From a checkpoint of a small autoregressive pixel model.
Data: 90422 training examples, 53.5 epochs.
Rows from block 2, named by matrix and row number. Rows with one number belong to one neuron. Each number is 128 + 32 x the weight over its row's rms, rounded and kept within 0 to 255. All counts start at 0. Numbers have three digits each. After the name is the row's rms in percent of the matrix's.
# fc1: MLP up (model.blocks.2.mlp.fc1.weight, 576x192), inputs 48-95
# fc2: MLP down (model.blocks.2.mlp.fc2.weight, 192x576, transposed), outputs 48-95
fc1.58 091:155111090080098194040095148127114142111140102076140118116113133128100089149123108093143163163103050153109172099146060161130133119142170076151142
fc2.58 085:149183122141155140176136138072131113147170146175117167204221152124059091141097110135177132094144132127089068132106100143136089054184100163120109
fc1.59 092:093083133099112088121174066078152143114175116169123168125092114121137129116108092118063100118109106116221123135118096102126140089133100178163115
fc2.59 098:112125098125114153131077169149125129122158173161095109150150195148171080072146153127131101107139138183188133152085132139113172146106084152100103
fc1.60 096:196153097095098165082121197136083109129135099156152160127072099092123135137134142107193096112136121144154184130142152164103129136144176151112138
fc2.60 102:111072107159109109188144098082146133142177105120144141116096162098100132123111141139111124098166134129086175115078087093125171147158138095109133
fc1.61 074:139087166165168141086125148110127136146128134095137143093111137138128149153122083143147069134196104178157151141170126072146122121157064090095099
fc2.61 071:124124115108136209240087120127162127146177103133100187158161148148094170126079129171124140117130094126158154134111094083197137179121142154142193
fc1.62 090:103093104090107168106155131061163137078131125170159135106117133135109129078167146094128121168146179112114120130097123140084092124152158125148171
fc2.62 094:096166063139167173132065133139072129082141110150112089099111140113144091116128145128168116145136151167160144091113134122080158123101108151132103
fc1.63 120:080150117137127130202133091175072128121149115127084090091138127103096156141103131139107175121135135051159099143122109198109111135178084111059149
fc2.63 105:077081129161124149119099051162113110103099125191112102166117148136207153133073157134159143120142097095193167144116183133124113168090107130125119
fc1.64 095:140077120125040136164127167127122115165162097116133123083084106112117123124092204103177157141089039135100173130080165119052153117148088154114144
fc2.64 100:106144124128141140171079136137136060150093099100165096099197128075149142104101147158111184124115075106146146150123164126140133102138154092111122
fc1.65 093:126125189083117097181163117175179118109129109074109127103058102106089133106114152155130164146150171117122123136127087120129110143120103213075129
fc2.65 089:143084110161111164141115135126123143136113109143142114096122135121149146113090148132129149115070137162106111148074100079134155159212118020137110
fc1.66 105:166076106089069167146161123134175102095160093159062137105118128126201115146139159072153167139134125102101161124119107147122119126158159124099183
fc2.66 104:142086122106138102130136111153123142174133148099116139068199105133183116100164123136140119090076076154223146130199158102125154111107148103144118
fc1.67 096:091109119125095143118162115139109211129149063136100108140084083167100133149126188142126123152162121125139138115118152167112086103161156187101127
fc2.67 094:126109112112132124073102156159083166129178189115117110147135087108122110204088119127128094149125129128113212130121104143096152171100047134120141
fc1.68 096:147110135147123130115192149130080125163152136167160146107101127127196107133163064147124145140120140114201109162117141147077149143121119144132149
fc2.68 103:117138088092169126194130149129115162101076128076133130147145118146130159120117119085129105137135122109046148101183122108133096115169138184131112
fc1.69 095:113106082114098070145133126168039121165214075133106126137091153119142103116110152122071107166122081102140127146092165082110168116132131132107150
fc2.69 093:102136114139102108122125156196102173165112115037093129111103121066128137096083127111086117136128139171115180163129044137146135146145162171138160
fc1.70 094:150130157111137058156137123152074127113119140134155155107151083116188139166099170134147152125124126079120158126093093119137104130133109114171134
fc2.70 096:128089135158133200156135144080118133128130135089102124155134188141092115097115125093114119156081188139170118099126078154081140129056113172147105
fc1.71 096:162128116102146157152159134086102143131135089118212144088096128122098115139116065069114088156105067166156166113130088134132108141096077129105120
fc2.71 101:110158147181139132096132087086114135081145125157080166163141151100170081144148122107114076100183214107114094143119111124174186170119137151107110
fc1.72 104:162105184110140141150163104131035164130145109121148093164096146128154111155110126149109097091116131162127169117107117136150073131137183179110127
fc2.72 101:154133151100089163068132098071140146144145100112076132075140090120168158142124176111116144117150174137113163125146121096111137126120184230157101
fc1.73 072:125110140183094124090118133116118120172173066155135145111088118098139188070080112086073147142065063064083127113167118161140094132113148135132090
fc2.73 083:132162134109152182142111165090204149053110159158141114151149133134144098130108147172096128156132107159190051144155144140176128147132120084151147
fc1.74 087:154119076161114117105094122120053115118134108124153119127088171145160084094122108140063112186156112149115151122127106155045117133128105094087157
fc2.74 079:137142144109162146138131085140164121124126160122072167099125106093118096105148101138125132079123063088126129151133078065142119074104149102119099
fc1.75 077:163116142214133150135147142097095133175146128110155166108150130107192131156125066158181123122132153068188075109112121124189159131105150101126158
fc2.75 077:172172154132211141127143178193131129074145133174119106167102063139120134127142223116090124109158148145155151127146124120094117084187094131123099
fc1.76 118:140111114128122225099102151121163148147183109102119129165128123156093141168163122103131084158178189146163143160089144122093083127195086116180190
fc2.76 101:108118124162108138106141155192165154168106123121134103069103127122174102119103167126117168172120137133231087107137202174159155106107173130106108
fc1.77 085:138120136101119113130105116139057129177202139218161166118111149133111149101103169115083164136089119103122157109148107125102118121157150175106124
fc2.77 095:114129175142092206162124104148151157110142121074125119147134151160106068116141116115102092172118132164188132161156093156137103159046077074078141
fc1.78 095:071200094143148145066188152102119095110152130151162130156082047135089149156086073143120161117124112125089100159153096136120191119124175137109152
fc2.78 092:100114115202110177113113143148128174096082106094194083150161119161142121160128172177142083131113159106169110145090126113095158103135174123126103
fc1.79 114:115153120148113083145177090119155137105067128123161149082056113146086123106176060143161149075069124067084097152139102134139175091162099108087126
fc2.79 121:119093162152121149136140133118107137156068138102071148090106117125137128168112128127134127144153075108100124118117091133117153109165152172128116
fc1.80 109:117095137128124165143109146111107145120147089115155097090039151155154117147195194112097093161105089051134135117112096109110181108122174145137194
fc2.80 094:106094086077075131107054044119128162139064093126090131095141106160136121117142148137140108172141125146106171134131145144123081179132172061096133
fc1.81 088:104150116096103160099100120128164112145162127121055098109158165174109137140107057131145155128133053176103164164136119142133052122102095142103169
fc2.81 086:174082168138167111132113105143129126117130128120109159139060153135087162099083167124136072067139153170155122149147128147151138145141121115092160
fc1.82 083:117150167079167191115131078157136148139164118108168152131077122114123109106132070141126124199155072145114171109120169179165134141122137169165165
fc2.82 080:104094101153143133182095140127072146095072154145155129107207143090147100150169179119161072088072125094163117105153073088134075160149171121146149
fc1.83 099:162119112133139140087162075094147102125094096147091170057136083125155121162144134129162120177192114153098140106131067192122163138106146087090168
fc2.83 095:164054090150113135161157143148145118140155079121172166143089060152132107080110158081154105089110131134121141227090090127152099106115135180123143
fc1.84 095:132121093122102136076177142072104109137118120032130189119082118129194168149160126116162120141122180090176169147151109123183146164150071132129145
fc2.84 096:165168141087180190154142137174093096108194106204098164133148151152049106122124131091146126117157102140123129180119135167140165105155125105132177
fc1.85 104:081120125147095136115186153126096113125130072123106168074095112167159120134105160140142122118110115154201146142118125120092190121140118120033151
fc2.85 139:127081130092139162128119098152174110133097123183186144134137051106166126174127140120138170122108193086099143113116087100143125119188147093122149
fc1.86 112:096131164138079163119112120150126133160145107120110155083082148106167167142091135067172147137158083063170101089069096145172142124094112105101192
fc2.86 104:083160110166130143080120083192141191135083124125167129166170133115119119133126143147166165112064142100088106156124156138128134168157182135109085
fc1.87 108:166170149192152146193129112102057131149212113094095138112136140113196186112089133100126126116185192081203145110115110178156125138110118170127142
fc2.87 102:125164171091110124128081224099080155120127179088104156156083092141141140096172135076144129189128102145124126123180112164152125156134154133101153
fc1.88 087:160114152173140153139132109162119085122112163123171106166033112094150116116144103138132203099063116113110151097100107130122135149091121147127118
fc2.88 082:106132171110108137202108140130161141089163117160119127074125098126132076103141142135130038138157106076174090130109110117098087097146157139105174
fc1.89 107:150137100224182199084179185164110122113131121128136060118101109124114096145102122114106171130135112132138145136059091142124177126113148216110144
fc2.89 102:133082117066045110097064035127166152127082103165140113100128064164142186173099109151110128117105096222097120110150139115115100164103139124129107
fc1.90 071:105158144148152126135145116127143168092133131153135201134105092067159122161088128098101097164132147122118089117112069074148095099123155190113146
fc2.90 072:122142153078142137122072123116154158128151187105109081166166079138131165127144118089124104114082131139193166098051134124125136154079110060113085
fc1.91 079:141148126114081125105119162106132092116119100168112142132056102135147106112159097084112130146163113079250190156134129136134135114180075142100124
fc2.91 081:148109101113139132152132135139123137163142074059117135134085123133081136121122113123132162061108110158089083140130122166163120172076173038128108
fc1.92 118:170129200135116192158135125072118119168118098124170078110175152164154132074075123106113132069120183135158101140116150102144134085162104142124098
fc2.92 103:086138144146147121157125110160143140140104121015148121141109146144058128146097142121122139106143155085166163141094092118183075172129176131141131
fc1.93 096:094113094118159190128085141136144160146191086142113174070126151143087106123161133110179153151083146082131153157117119086101129158084038137119146
fc2.93 087:144101057126052116133117089135120118168108111161155121153121115135155105134103106169101096116145117168122112107120126152158197122147182160140147
fc1.94 099:149084119078150168070115097119133142159168082153122081099177134120184167149167108151191114137156029140097159126130133116097153120105147154173095
fc2.94 095:112099136128104137051096119091172118112164107147075090085123129139085135112094141128113191086071156070081130134087136084176158111122148130117097
fc1.95 076:119162111171118110117113146135061117146166163142110097092035147128189137193116147091120105127151066126084121108099119140115122150084163148149132
fc2.95 091:110156162139142118158110193079117130093112115129098178155181093135155166165127133115126133163106150135125084088138165107146129079169065167152129
fc1.96 091:155103055087113087090105153136110163154116114119093104090125168154146138139130125146149125139101051058140103169157141118138137133100032063122141
fc2.96 091:180141163142122131137116146124143140133155164090081082136121089124067117091138109186125165088161095114168112133171123125149118147146154022138135
fc1.97 077:149149120125163096132121140080119125137140143083099139114147123114126127146105148170189162143088124131116083111145160151182129112181107249162117
fc2.97 078:151153127110137164116149169131112102091168153220078084111099111129136140149175181132137141178156138165179157173114125123126134091146143094088132
fc1.98 078:086133102163137120141085080171143157138119196111132134107125160162123096158126126087125125154103136122153094108125076117143133138127162116118166
fc2.98 078:199097156122143176112162136102116160144191100165105198177113103119186111156116209190159068147086125151160090130136164158080122079115092120187113
fc1.99 089:108129068105140095132073097103112148105125121137103117102134156138082138126140188101156133121150171108143091091163134098098166132198136095107107
fc2.99 094:132172146114094143100160124151148149117125134136107104118078167151141097151084168153119187152184124156111112109132158171173128153147158130133106
fc1.100 084:091171188156109119084146136108109134128135102081156079140052168137115116075170094163118099125094162118136141113142100143136165100145151128111099
fc2.100 101:184144149074132131161128173124153151138067081155108120120182110097078121100112134090121131081145084139177161161146164147101074153106123103149127
fc1.101 075:152133109131149164075176156123145080140155127152072135118085181112163157165102081099075139177085154042185121122171083093130173091124131177127122
fc2.101 077:108131168130116177147129119125125101084073151068136191123164128139098127100124199130133109073121148180143135120118134089146109120055147101157167
fc1.102 091:145125076143124057133135149091095117123146099229096140126089116134155111148112161134134136113124116171086159141143150153137082109121200077108092
fc2.102 096:121095205128161087142081115156135141167096098092125147145183064102133166122123146127092092098111138153176128192125173121114170102114079179167138
fc1.103 091:119138107090109112107106103113100097094099098162125198067117128117101181159140078084110120120170165116132097156142156110163159119088153112158114
fc2.103 111:153115141103083120208109123121187126099154147087144109094180117136101127120103150137109144143111119193150121106116147102142070128152157068142181
fc1.104 095:139086094176112133114164127115070139097138133162162124176195126148114105189191128108138103148153101187127166133179140120117082122147120111132153
fc2.104 092:118173177139164115128132209110103078145137147126152124173122169106103123137109121091110146177126151150009097149076129153169131086144117100080102
fc1.105 121:090127112153084094042134107095124131175155138094100109083079146138130104125132082148169158146060116084129169121040137126142236124143090159140115
fc2.105 129:141117150121106084121119135170162138126087153114092178139168136130124138141132077105143076135114136084088122119094100129164093129091144124134146
fc1.106 093:154077096148181047168118084113084144127189097142108144104065123144137141113093176103124144198168124099088114119146077169083160131115053153135119
fc2.106 106:164121166129092108136189110118103195153100186137155116100167142083188120154108157163079139109116117183170132176159161099180102179103169132115118
fc1.107 087:068078090140170207094123137113083118161109150079123065149104083160100100172123118141117181125108119103105135161126183096098160104129131144147113
fc2.107 089:147114159099090128051153161177145112067147114144052134093185136107146114095169177119180118086149140171112102111165165137081138138204106130135145
fc1.109 111:134143121176163159110128123088189121134174114162136050067133174172122149091135093141172101148114126072211131124084126133140189124131140107081144
fc2.109 108:146108127151111121092177141113097147101112135112126111142065077106163159186128097113133163070189157114075196154134097140151091111126192048142121
fc1.110 124:112145109142150194147176049135099143147132093087077162101137123153152131160095096133139169160091125170143120128102111210177146118145077112149115
fc2.110 093:147086134105087099122156104105146138157117134104112069077165110158169181117121156099128082150110154112142134162088164125106109175085119094093133
fc1.111 080:173148151086122100138164052140070162145120127142131139099146130131159127117082172110129121161150147079136120138123125116108130125120128183125127
fc2.111 086:082122166113123140060115159183159136111110123094112130179143134144113090114129110101116110229080121229103121124147117151160157105179077105108151
fc1.112 099:179101116147078061163105126108153070116152094192123163152163113108179194099147128079079127172135154082122140090108130164033146104160079136127157
fc2.112 114:155127144133112184115134142132088137116100105148168151125150106115033129111142108143114145079149103118144144097127196182129166159071094109155160
fc1.113 096:117161120161098137148164133134114144138101104167156185117066076161142167140187188112103127105119144088125148102159101157088222094114092174105131
fc2.113 089:112082099129141120113179161107123087108148090149144136180145105102108112119152094114117113085117075200070096126145076120115138119113139135159136
fc1.114 095:095111096196149101080092132115051157158116117162120116194139116126093109111072096118103115136140119059084158130118071148142159101146178113129133
fc2.114 089:152222133066178066164120195098139152077115147121100092136181133169110099105160142169129118113168131133147092123162161143134106140131099087136135
fc1.115 108:164159127174128185132073114093153150161139125145078161121090131153140146169170117128153125162123112097106119159109097140170167110172185086149134
fc2.115 088:061128137109105148096090098193167133140141125077081109104112165110159093173135159113085124191090099169164205119111105134168097126092117089138126
fc1.116 101:117076059163149150062136130127131097190126094142123181075140125165127086117082111126135097134117169184195182158119171100071093095151141118151142
fc2.116 098:114055129118141136150120070068164166158161178086125115134139135095132172102155147126138134155101108132051131117128120124150172134099113219116135
fc1.117 106:163107096121114077120175095129139107119154101133141116090078118160122179113164149112106138223111079138170151111114130165115226105139083071110129
fc2.117 108:156105125161137127176152073170127119112183160179108161116087120116147163100118131090149133114104105077067173160107084149154058150110168143145128
fc1.118 098:127115106156133103125119148139126172155126161132136113143069140157080060140192124115163110196107041140126178123136161089118154127143111146166131
fc2.118 087:116111186135118112142117107119080162147169147108121155102145138135172183096115149092120103118147179137142123129085068083166126114168162061144134
fc1.119 116:159131140152110120155128092140106130145156074165146131090160072129174190149122143097187139086169158094134103141136128171100108121129093105108108
fc2.119 142:137050122122151131119161142161082128103141128097129151120178152082130143114147118105186101119156118090186147124124078105162182092079141120145164
fc1.120 097:186124137164151087109135133026134156109125132176124142137103108140082096124149114149198148127124140120087066137101128112118172167109134126138158
fc2.120 097:074093135108107087093157142170149146163072105133072084122143081119113146140145155117138118171123141115148162103146104181126090149138107087147133
fc1.121 097:133135126105073131093181144054129100096125133115185186068081133159140128066126113119098137146121071209118161144106076109131167081114136093134146
fc2.121 104:149117132143132140161124080133080141163182113142108120088075119120149116126072129125070139154093155091126163141109143161136131107121124050145112
fc1.122 076:096135142124108110090069161154160122173103142122120113086080122117117136133076110133167123138120105137044138147144076089145120103120097170143136
fc2.122 081:151081137118140195118129056116156117089134120141192128154194167128086138177156101113093122130096228145151154105159176095096161143204090127181159
fc1.123 098:105106135121145067121118160076148160126155128120119154137161106158093127114072125173145104138104139096212139164115165109136130107117151163122150
fc2.123 103:117116152135162169185115113150126147152115140155131157092108148094099138179127111069078169130141164103095178185134131115158095129135144125120131
fc1.124 113:137124145136078109068151087091183106088157058146003197079126087120150177158116138134147117133094168111144149136131071136103151099162198118117159
fc2.124 114:181114114127147096095119105145135152166119090100086090092152124133162164105147113111110104135181111128146210153136151112138149144102096136144127
fc1.125 097:160108141128105116126065167135107126150129112073072126071120134150130145144146145113134093092179172094135138083116077133133092113139122138074191
fc2.125 105:118112109160155135083137105141190108081178130149219114152155117150120123095131180140146136151071138127085170115078159148109123124131117146109118
fc1.126 119:114114135160136151110161038106115126169136092141112149095142096148145091121149069122141109173129118164178161144138127156101210111142119165115101
fc2.126 123:119115126114092118090103074133141116114105124169160143134121165113136133152112115142124139081177120150121175127122176127109145132098104158129125
fc1.127 112:127166143087143130085213121105095138141143128132111177099159123146133145163129141119146114123115101163158098119140107120093111131190201120146136
fc2.127 117:121152136178122111126098127089150134165128093091141060113070165122110135152134143081126150145127146129083209153134181158110154158088058105153111
fc1.128 164:098154094129108180126091105116125144118127119069085135128072098149174143151107091116128136185112145128118143151070087181158175139179071180117160
fc2.128 156:087143100121120170061102100156158131146055126051085161152143156152118126169148124096133133133144169107116150153046121184165129205151068175154143
fc1.129 089:136151134138175084091155139110053126115191119119163132150122089124155067110132128117079158129165116128072106117126102094151117129105171133106113
fc2.129 099:117103081138124117140068138179151120097104123107112148139146085157081114173140122101115129073108159162162098105114113116147157126131118117107117
fc1.130 116:167096139124110148138195115138166187100119146123112110034104152122148095100141083070137127095069140141153121124107108155152092089137086108109149
fc2.130 124:155076111081127085056146096137161118150086144064130111160161118126086114127121098144167113164120114123115174138155153072090133074096151120091151
fc1.131 066:159151082128096077212030141101084116104126140169092103142119169193095102125113147099162096148114068129130176101125109174189078123130166140135096
fc2.131 070:074139159234148153067098138108149151107182163152147153144120181106155122097067108111121144152192145117159096139172167125119128122138119137138151
fc1.132 100:119109039183141094104147097118121146079119122178159100091138105149145108113144061128162154110071193120095132127118178100139088142099088146100122
fc2.132 100:120149150152129109154134131146102140141144150142140110091151121167085172166115103154166145107131074140123112097137128162118085115148162097107093
fc1.133 080:118158076131139147173124134120192135117101092091151122126099124134080172109130073135135128163123110161134154080086135084095155166107130110083136
fc2.133 085:135098114145145110119062096166163094089170152175160126133124120058124125184108099123093156134145127111109107114087111109144164099177121182131145
fc1.134 095:164109136110130118167160125087156172141156124170084144099132160103145140147141090126152114111130053116080104145104149149167118128094120148128212
fc2.134 089:140134159135179140073168128179137195173114147105085166105177099137086111132122154138145109133117145122082101156204079157167106130183143088112153
fc1.135 094:115097057090126101107079068110162136157188078171161130093144135117148096154136188099128135133108105201123148151110108125090084134155134094176120
fc2.135 089:136096121109081159157092114197144137139135144111120160128104143133099144131158156097124161095139117140103145139146132155106104122120163133153132
fc1.136 109:149104138168112195101111082112100171116134138148111098163156141148147100148138138155082187193164143175155152104106110149125154091111106158131166
fc2.136 116:103096144162142129184099087167126107170089120112125147101141136116110165131102097132095131101135118071106126168117169161142059157141128051101163
fc1.137 091:157178131097113133147098132139167130082164124195131109163094116159143175140071202083135107150127162125072119119132091096101114103125167155078128
fc2.137 088:136113062145163075147088113156159122168071154140062096032145188168154146110086131137101086142114148106170139107150159116099091166168161108142093
fc1.138 088:126119159115154158147152137082084106113116145136144155138129098109145155139118083114125154156153120145127105226121149135137072104098138115131134
fc2.138 085:128096119177155095205146149150115122171156078144160157180148165089111117116091099108157121122154145058120080169101143103141134132076097118121174
fc1.139 117:089143101158116130133069112119098111143166055139143161150149121107137125125197164141020085118194124134090191130085102116112173135180137141159128
fc2.139 151:172065146068122131108133091137143150117122151158119106104063130157082171122097088125188120159085109154153078175158123087133130111063112066109144
fc1.140 093:158093095110153158031101157168126106132149138101098123115121137154153186132147119091148132163146096094217157110159134153098158119124146146072071
fc2.140 094:093129174156120106102126071163079122086175068182168134190104152157124117131115092133130163159145109084083108112176151119115058069110119091127157
fc1.141 066:121107121163128153079152096186125102165098099113100094129122139065105178114167153107134129159056133173082071183145102093170166141138181165087122
fc2.141 076:159231125104129145180155190092132116066161125191147141139185119179112119148167105144140121112157131153096112107127152102085124079180077099111126
fc1.142 095:096122123116096162126107119128200098108136081118081118109087187149190137130110186102095160145134124110121162106147123071114138085140177126123144
fc2.142 091:113097127126127109078061117120140132143087114121062130114128111142097135151108219128142119111124131137095132101101129114111233127102133150120121
fc1.143 086:136150112121125174098122126154102163110134103095121076073179101121140189119090168084140147128137120131139107121082096184112056128135113123093155
fc2.143 086:133135098126170133124148183164109129113131138150129158140164149134113150126119142129056098077153137080149141144167151103105152103173086143096129
fc1.144 100:090126145219140140100113156155138124182118070102104111139090155161126072142123119120107117144163116130149097084083057123133173121140123064126156
fc2.144 118:174115112105188092134112028143145144100095156215142142106131094115094155101118182148108158145079120144096133149162160194111153116136097172128098
fc1.146 093:132178094112101086028114096137120147178145157131117130136135165127139108125097126128110131151120139124193203110098100131173155081161149107137130
fc2.146 091:144184146136175244093101171108120095096135146171125132160182114126084124093103135073072097175092118111034155138134114097117139129087128144115105
fc1.147 106:116144157166129142148076113140113163157187132131154134148118083155093135153140146138117148159141149094110172164142144152147081121137093106153116
fc2.147 103:135087147144100125101103125174204143138113159123106099041079156103155171116139074133152127150107121133153112166081161093121193145091150112133096
fc1.148 115:147085096122126067111111125110110162120149124159172157103132087159130148144139065139164126092167150100081125146135119101067096114121153106130123
fc2.148 118:135052175152112071140097122108176145186095118081102147128150116145140141108131187129135104187145084140125083110083156166139155178099053129159096
fc1.149 106:167109175118089184143164119065053102153135132140107160103150126167069083146150214103155143152105147110076112184106074156101154090143173153148119
fc2.149 097:169094129135130097095126056163060157145147148130121113090187180139145124129136098084161091140091135118150155118129129101139132149091163160156207
fc1.150 097:165115138104113082159212129175154121110089116143117097090137144107192152145082155099086118119120141142072140107128052129118097127167151201150115
fc2.150 114:067141119176095180133149133112115110123097119114108164162088161127100157140132106083169100122124132148152145141126185120122132142174087142147129
fc1.151 104:094159094148118125123134152105145123109132148117111173136098156089109168167104143103189160131135164152110131115104066148177156106214128146110123
fc2.151 109:124176145112162110161116112061121110131078093166064099153115135132158120178152136143149151066183212140154184094114121168174089100139136191140121
fc1.152 098:126114123127127128114111132175139174162163122138108120135117110143099098113175116169194111142171141161144126129122144074076115104167094159172133
fc2.152 118:123166145154125154121145167142136189148108116096099111164135143096144152133118116087110134158167166156149090141127121088154107141135107078198064
fc1.153 094:113146130082131073115155127117116137117105141171052085094150094126212123143129078142123125091122117107100103088157159121109130099105207197177183
fc2.153 096:135095171140136134123086063174163136161168150056096129132108169151140126140086163126119171131099103195134129130113145145132127149134126106153121
fc1.154 102:140076087122171105138150098113128149156172166128120162069126119095133126138111089155146151132134079210128164136133129171084123134123065123120102
fc2.154 099:107095116130158098098127105136078108074089115134124157118121135095100187082191143086120160160139175061123142108115122121164150159138099126167131
fc1.155 135:177127121169129164160182150125138118125196093086140183141077094140075126124157167067140109187188138136168135114130131155137089114166148096122126
fc2.155 183:093141120122124048144099113084104117171103142171136098044097129106126128124114057167089160137088153113164171112026153123126183109124064163120142
fc1.156 090:131150101109128145153143120164167151117111104151094128108054124163129163127115101070101093145079117132114120135127126167175084140130147134152088
fc2.156 102:156092137105220154129132129093124139164132110113130084125170166187117101150114115123105069075116175090157150163095138104184094149088133184119162
fc1.157 113:135126102100096161091112158111087114132158140148109109198119149135114152144153131049165127130082064068144124153125118117129117092140176121054156
fc2.157 092:145103145106163095188128166160150136161102132101142114076137088150081106115108136170135118071101138110215144112114078113191174138116145143176060
fc1.158 103:214145151101123156125156066104113134124201096125090166113124158132142092125091153100168110114140113096116174124155048117112099105141108093169171
fc2.158 089:076128116114087098091137136122108153119139165117152180111129158115157155096096121141088149097077086177093136145135071143140109171196105031177100
fc1.159 086:048161097128126126162121103131130108122114066075161115085114048130136088091119124156160138189125151057058164138129088155093165102113149148108099
fc2.159 087:172130194148144127147174179143154097120157151131144141143114109162092064101140147142167095076159129169112078095075105156141116102181085103134182
fc1.160 101:110061136164116179117104121099128120194116089182152125126118122155138107169109122049059166130154159143125101185141119131107118105128136148174153
fc2.160 101:129190138138109103116109115133097113131159115077124149149170097134128152104110185084196115071142147085093243050122113151117180132107167185105093
fc1.161 090:156121092135143115175180094126136103166167136132131106135063135152160127098088103116145141154121142115151148161119137141158131105165143153088153
fc2.161 101:167127091104163131104219127090112105105128141105127176094111137112128136097118061131154102189085166088085135118147109131149157144108112108072195
fc1.162 086:134120085163101133149119109154132122128141139130135109096144106129166166090140161135183129125116099124133121107129096143151149144127149162096137
fc2.162 093:122096144146108066152110096203170138127178148123130144145192169143118096162107136111131109100167151168076131085138098136148082187133171116152177
fc1.164 094:133131161124125129144176113097161135102070118159087115118065150151138117119106160105134129154151118073099116183095142112173254097159116116122137
fc2.164 104:136112109111121100193062147125190117139148133126136145151115124163135141088105171135080082183121131146136135164101113150133069167111132194127146
fc1.165 114:092140106160092090102039121089083128137219146126117144162147125123090127116101160152142163115176176080089187128107071132092140129126131180124184
fc2.165 113:171067158099132105186139117079128141173106110050157112153146124166159140110123137144100138124099097142148177143126070120165125132096151160078130
fc1.166 092:125126081136120190161129137143099121113172090139133146072068143114150095107122133068133134102133136117167128118159128122133077096145114154137161
fc2.166 094:099143143151117052112115129158127083111172106092110135154154160156079121116126083191162133105127103094099160081134156125114177122119090060116119
fc1.167 271:149104141173155210086156148105146126166130128129146086144163110163121108145115132122122135149170146187182127127118136127150135119167091145135157
fc2.167 260:098190082125105193052117155064115131115108165115142069115138126109147113206136097143087079129154152167172131115159145131149156141117088154116155
fc1.168 125:170104121107069159086106060136188196113117165141129201175157104122143181139095098069167096162111110171141175118126079163124136099138101123151141
fc2.168 093:133087165139155125152148120092100104150121128120151172113157113132201185171164103060178135139093118107127118131135143116144139185000135146110152
fc1.169 093:089194148095140142138128146163148095102148148147107069109111142101128093123116096116113146186141158128136118133146082191070076092130128110138131
fc2.169 094:128110115134114183119129094141141154135101102164155171087120124089117140136101161093161130078091052089107187159116123126149157111087155090142142
fc1.170 099:132165120133130120107145086075114120082165128201175155128119177125090161148097108113131139130170122084087133161167054137129126120087138165085135
fc2.170 093:069148120116126204082088148128110137090157114094115160130151118142174129143164129114175121104180129126120092182137094123119094203176142124174148
fc1.171 079:155167144185093186074119158094108120149203115100071119170120103156086129126088135131140109146144080151141148127095151109136103137185122165066150
fc2.171 079:093120107143149125164098177173130117155062144127147173203141157152183064082064115119087149096070169142106151104124102120116099167111117130123097
fc1.172 124:133091042170122146078149106106135117156102034144082145077137137120170114090172105111138097093133134188085124121095111131167137131135127081138123
fc2.172 118:115088166149100077171118123164173125134124104172138119119120112164124122167098187109165162115114118101132128127149151163153145111050112081122153
fc1.174 100:097124150118131094087122086121134126123112154163095128083102139165096110089105089127149118103071070066068124130123138077101159158171158200079168
fc2.174 117:149174124152128153145099089156128146162081095165114151090122120123159030143139143132135118150118111126247072123096188141094180117103087148109130
fc1.175 110:145075061119128177108109100119149081074185130141106190138082118186151150149156164097122101149188152094189172119112067148121095091118149148147146
fc2.175 099:097106068169108109141100091115104133147086117089071116127120174151098145131099120121128136094113127104196131091117082112161155188118131146174155
fc1.176 089:164125162160148155058163127072100109146116125156178106140126164137099103105135126081174130159126058188101132115099101146119180145139161086159123
fc2.176 087:077175103138125153139110092099118147115158147123056122112096079133090145163148131134088129145138131141116169107152106096148096048184118188146129
fc1.177 113:103144041183160098122190127139043133132108159104174082126104142184106121139111104143155148137078183126167148147138052158147160105142168151097105
fc2.177 127:107099119125112126126115147181122115137107060087112130110164152127142150055071082129126166131113093088117127132131120133104066175118212131126157
fc1.178 087:112151102165131115067136079119121148165154127117106152166075120174151166173069058116080187139139172132118137137084108165107139115173138148107104
fc2.178 085:098114110158102085153170179098081118171119133120081116086139132162084110123116136141131126084131187091182122104124042108151088170143133120134144
fc1.179 075:121102138142096099100130121167141114152141147102083131107081143114129123093132157149173170150151073137154105139175083172126207120105143112099134
fc2.179 077:165164090102151138122074112094184146128148142156173116164164100147131125096080167149161086097118137068052148141163121140082119114211132144142117
fc1.180 100:124088139150146218115106122114152163152102170132153042118100156130146092145118103081126116127070102134144120126127068175137157123144087080097110
fc2.180 103:112102103164135072140156142146168099113109160059147133087114123137070097146096139120082159128177200206104173123162100090122072108127141196186139
fc1.181 086:106108124181134133101199151156094136153151064134074129119124076133073154138123102137105127122177147142129203133155108122090131124134125220131138
fc2.181 103:191103150099103042182100128131132133144121133098135104079102107131188129147138211116119125080098083153144142133171148112134179135137160039197114
fc1.182 073:140097094083129161133148090117145180139081107143154124076122109134108153110129158114118151100088087145057122149138159097118163127079097151106103
fc2.182 068:141137132145126207135158077133169145189115162083120157132186126146097141133121063153184184140139125111175087087119117102125100125140194043154135
fc1.183 079:133121111202185189120152118036105084103176120046160150075154141146142142095132119144145127079120130116159106127131102090098145129164148195096136
fc2.183 080:128119116140112116077098203160098102097121161109119119194107090146119126084127114114135116119200102092093125140166175129142069151065172077149114
fc1.184 102:137120116127125091127092107125086122128113123123144105078122128138173093170126113120142146165103105146109129147122117189119164125134122214098142
fc2.184 081:139134131086108142131155102135160167164115118113085191115121158143147162102150136090142099115146134159099144149111101129170043116069185124137135
fc1.185 097:096144120135157145117121066134098172127129114140132130125113133084129157094157128139125149129119165142085156114132079148107156125108149169119133
fc2.185 088:158139166135137216076143169099138108135162097145161101142115111150126127092145165145127141078146095151148094140125130122098153101122159083128106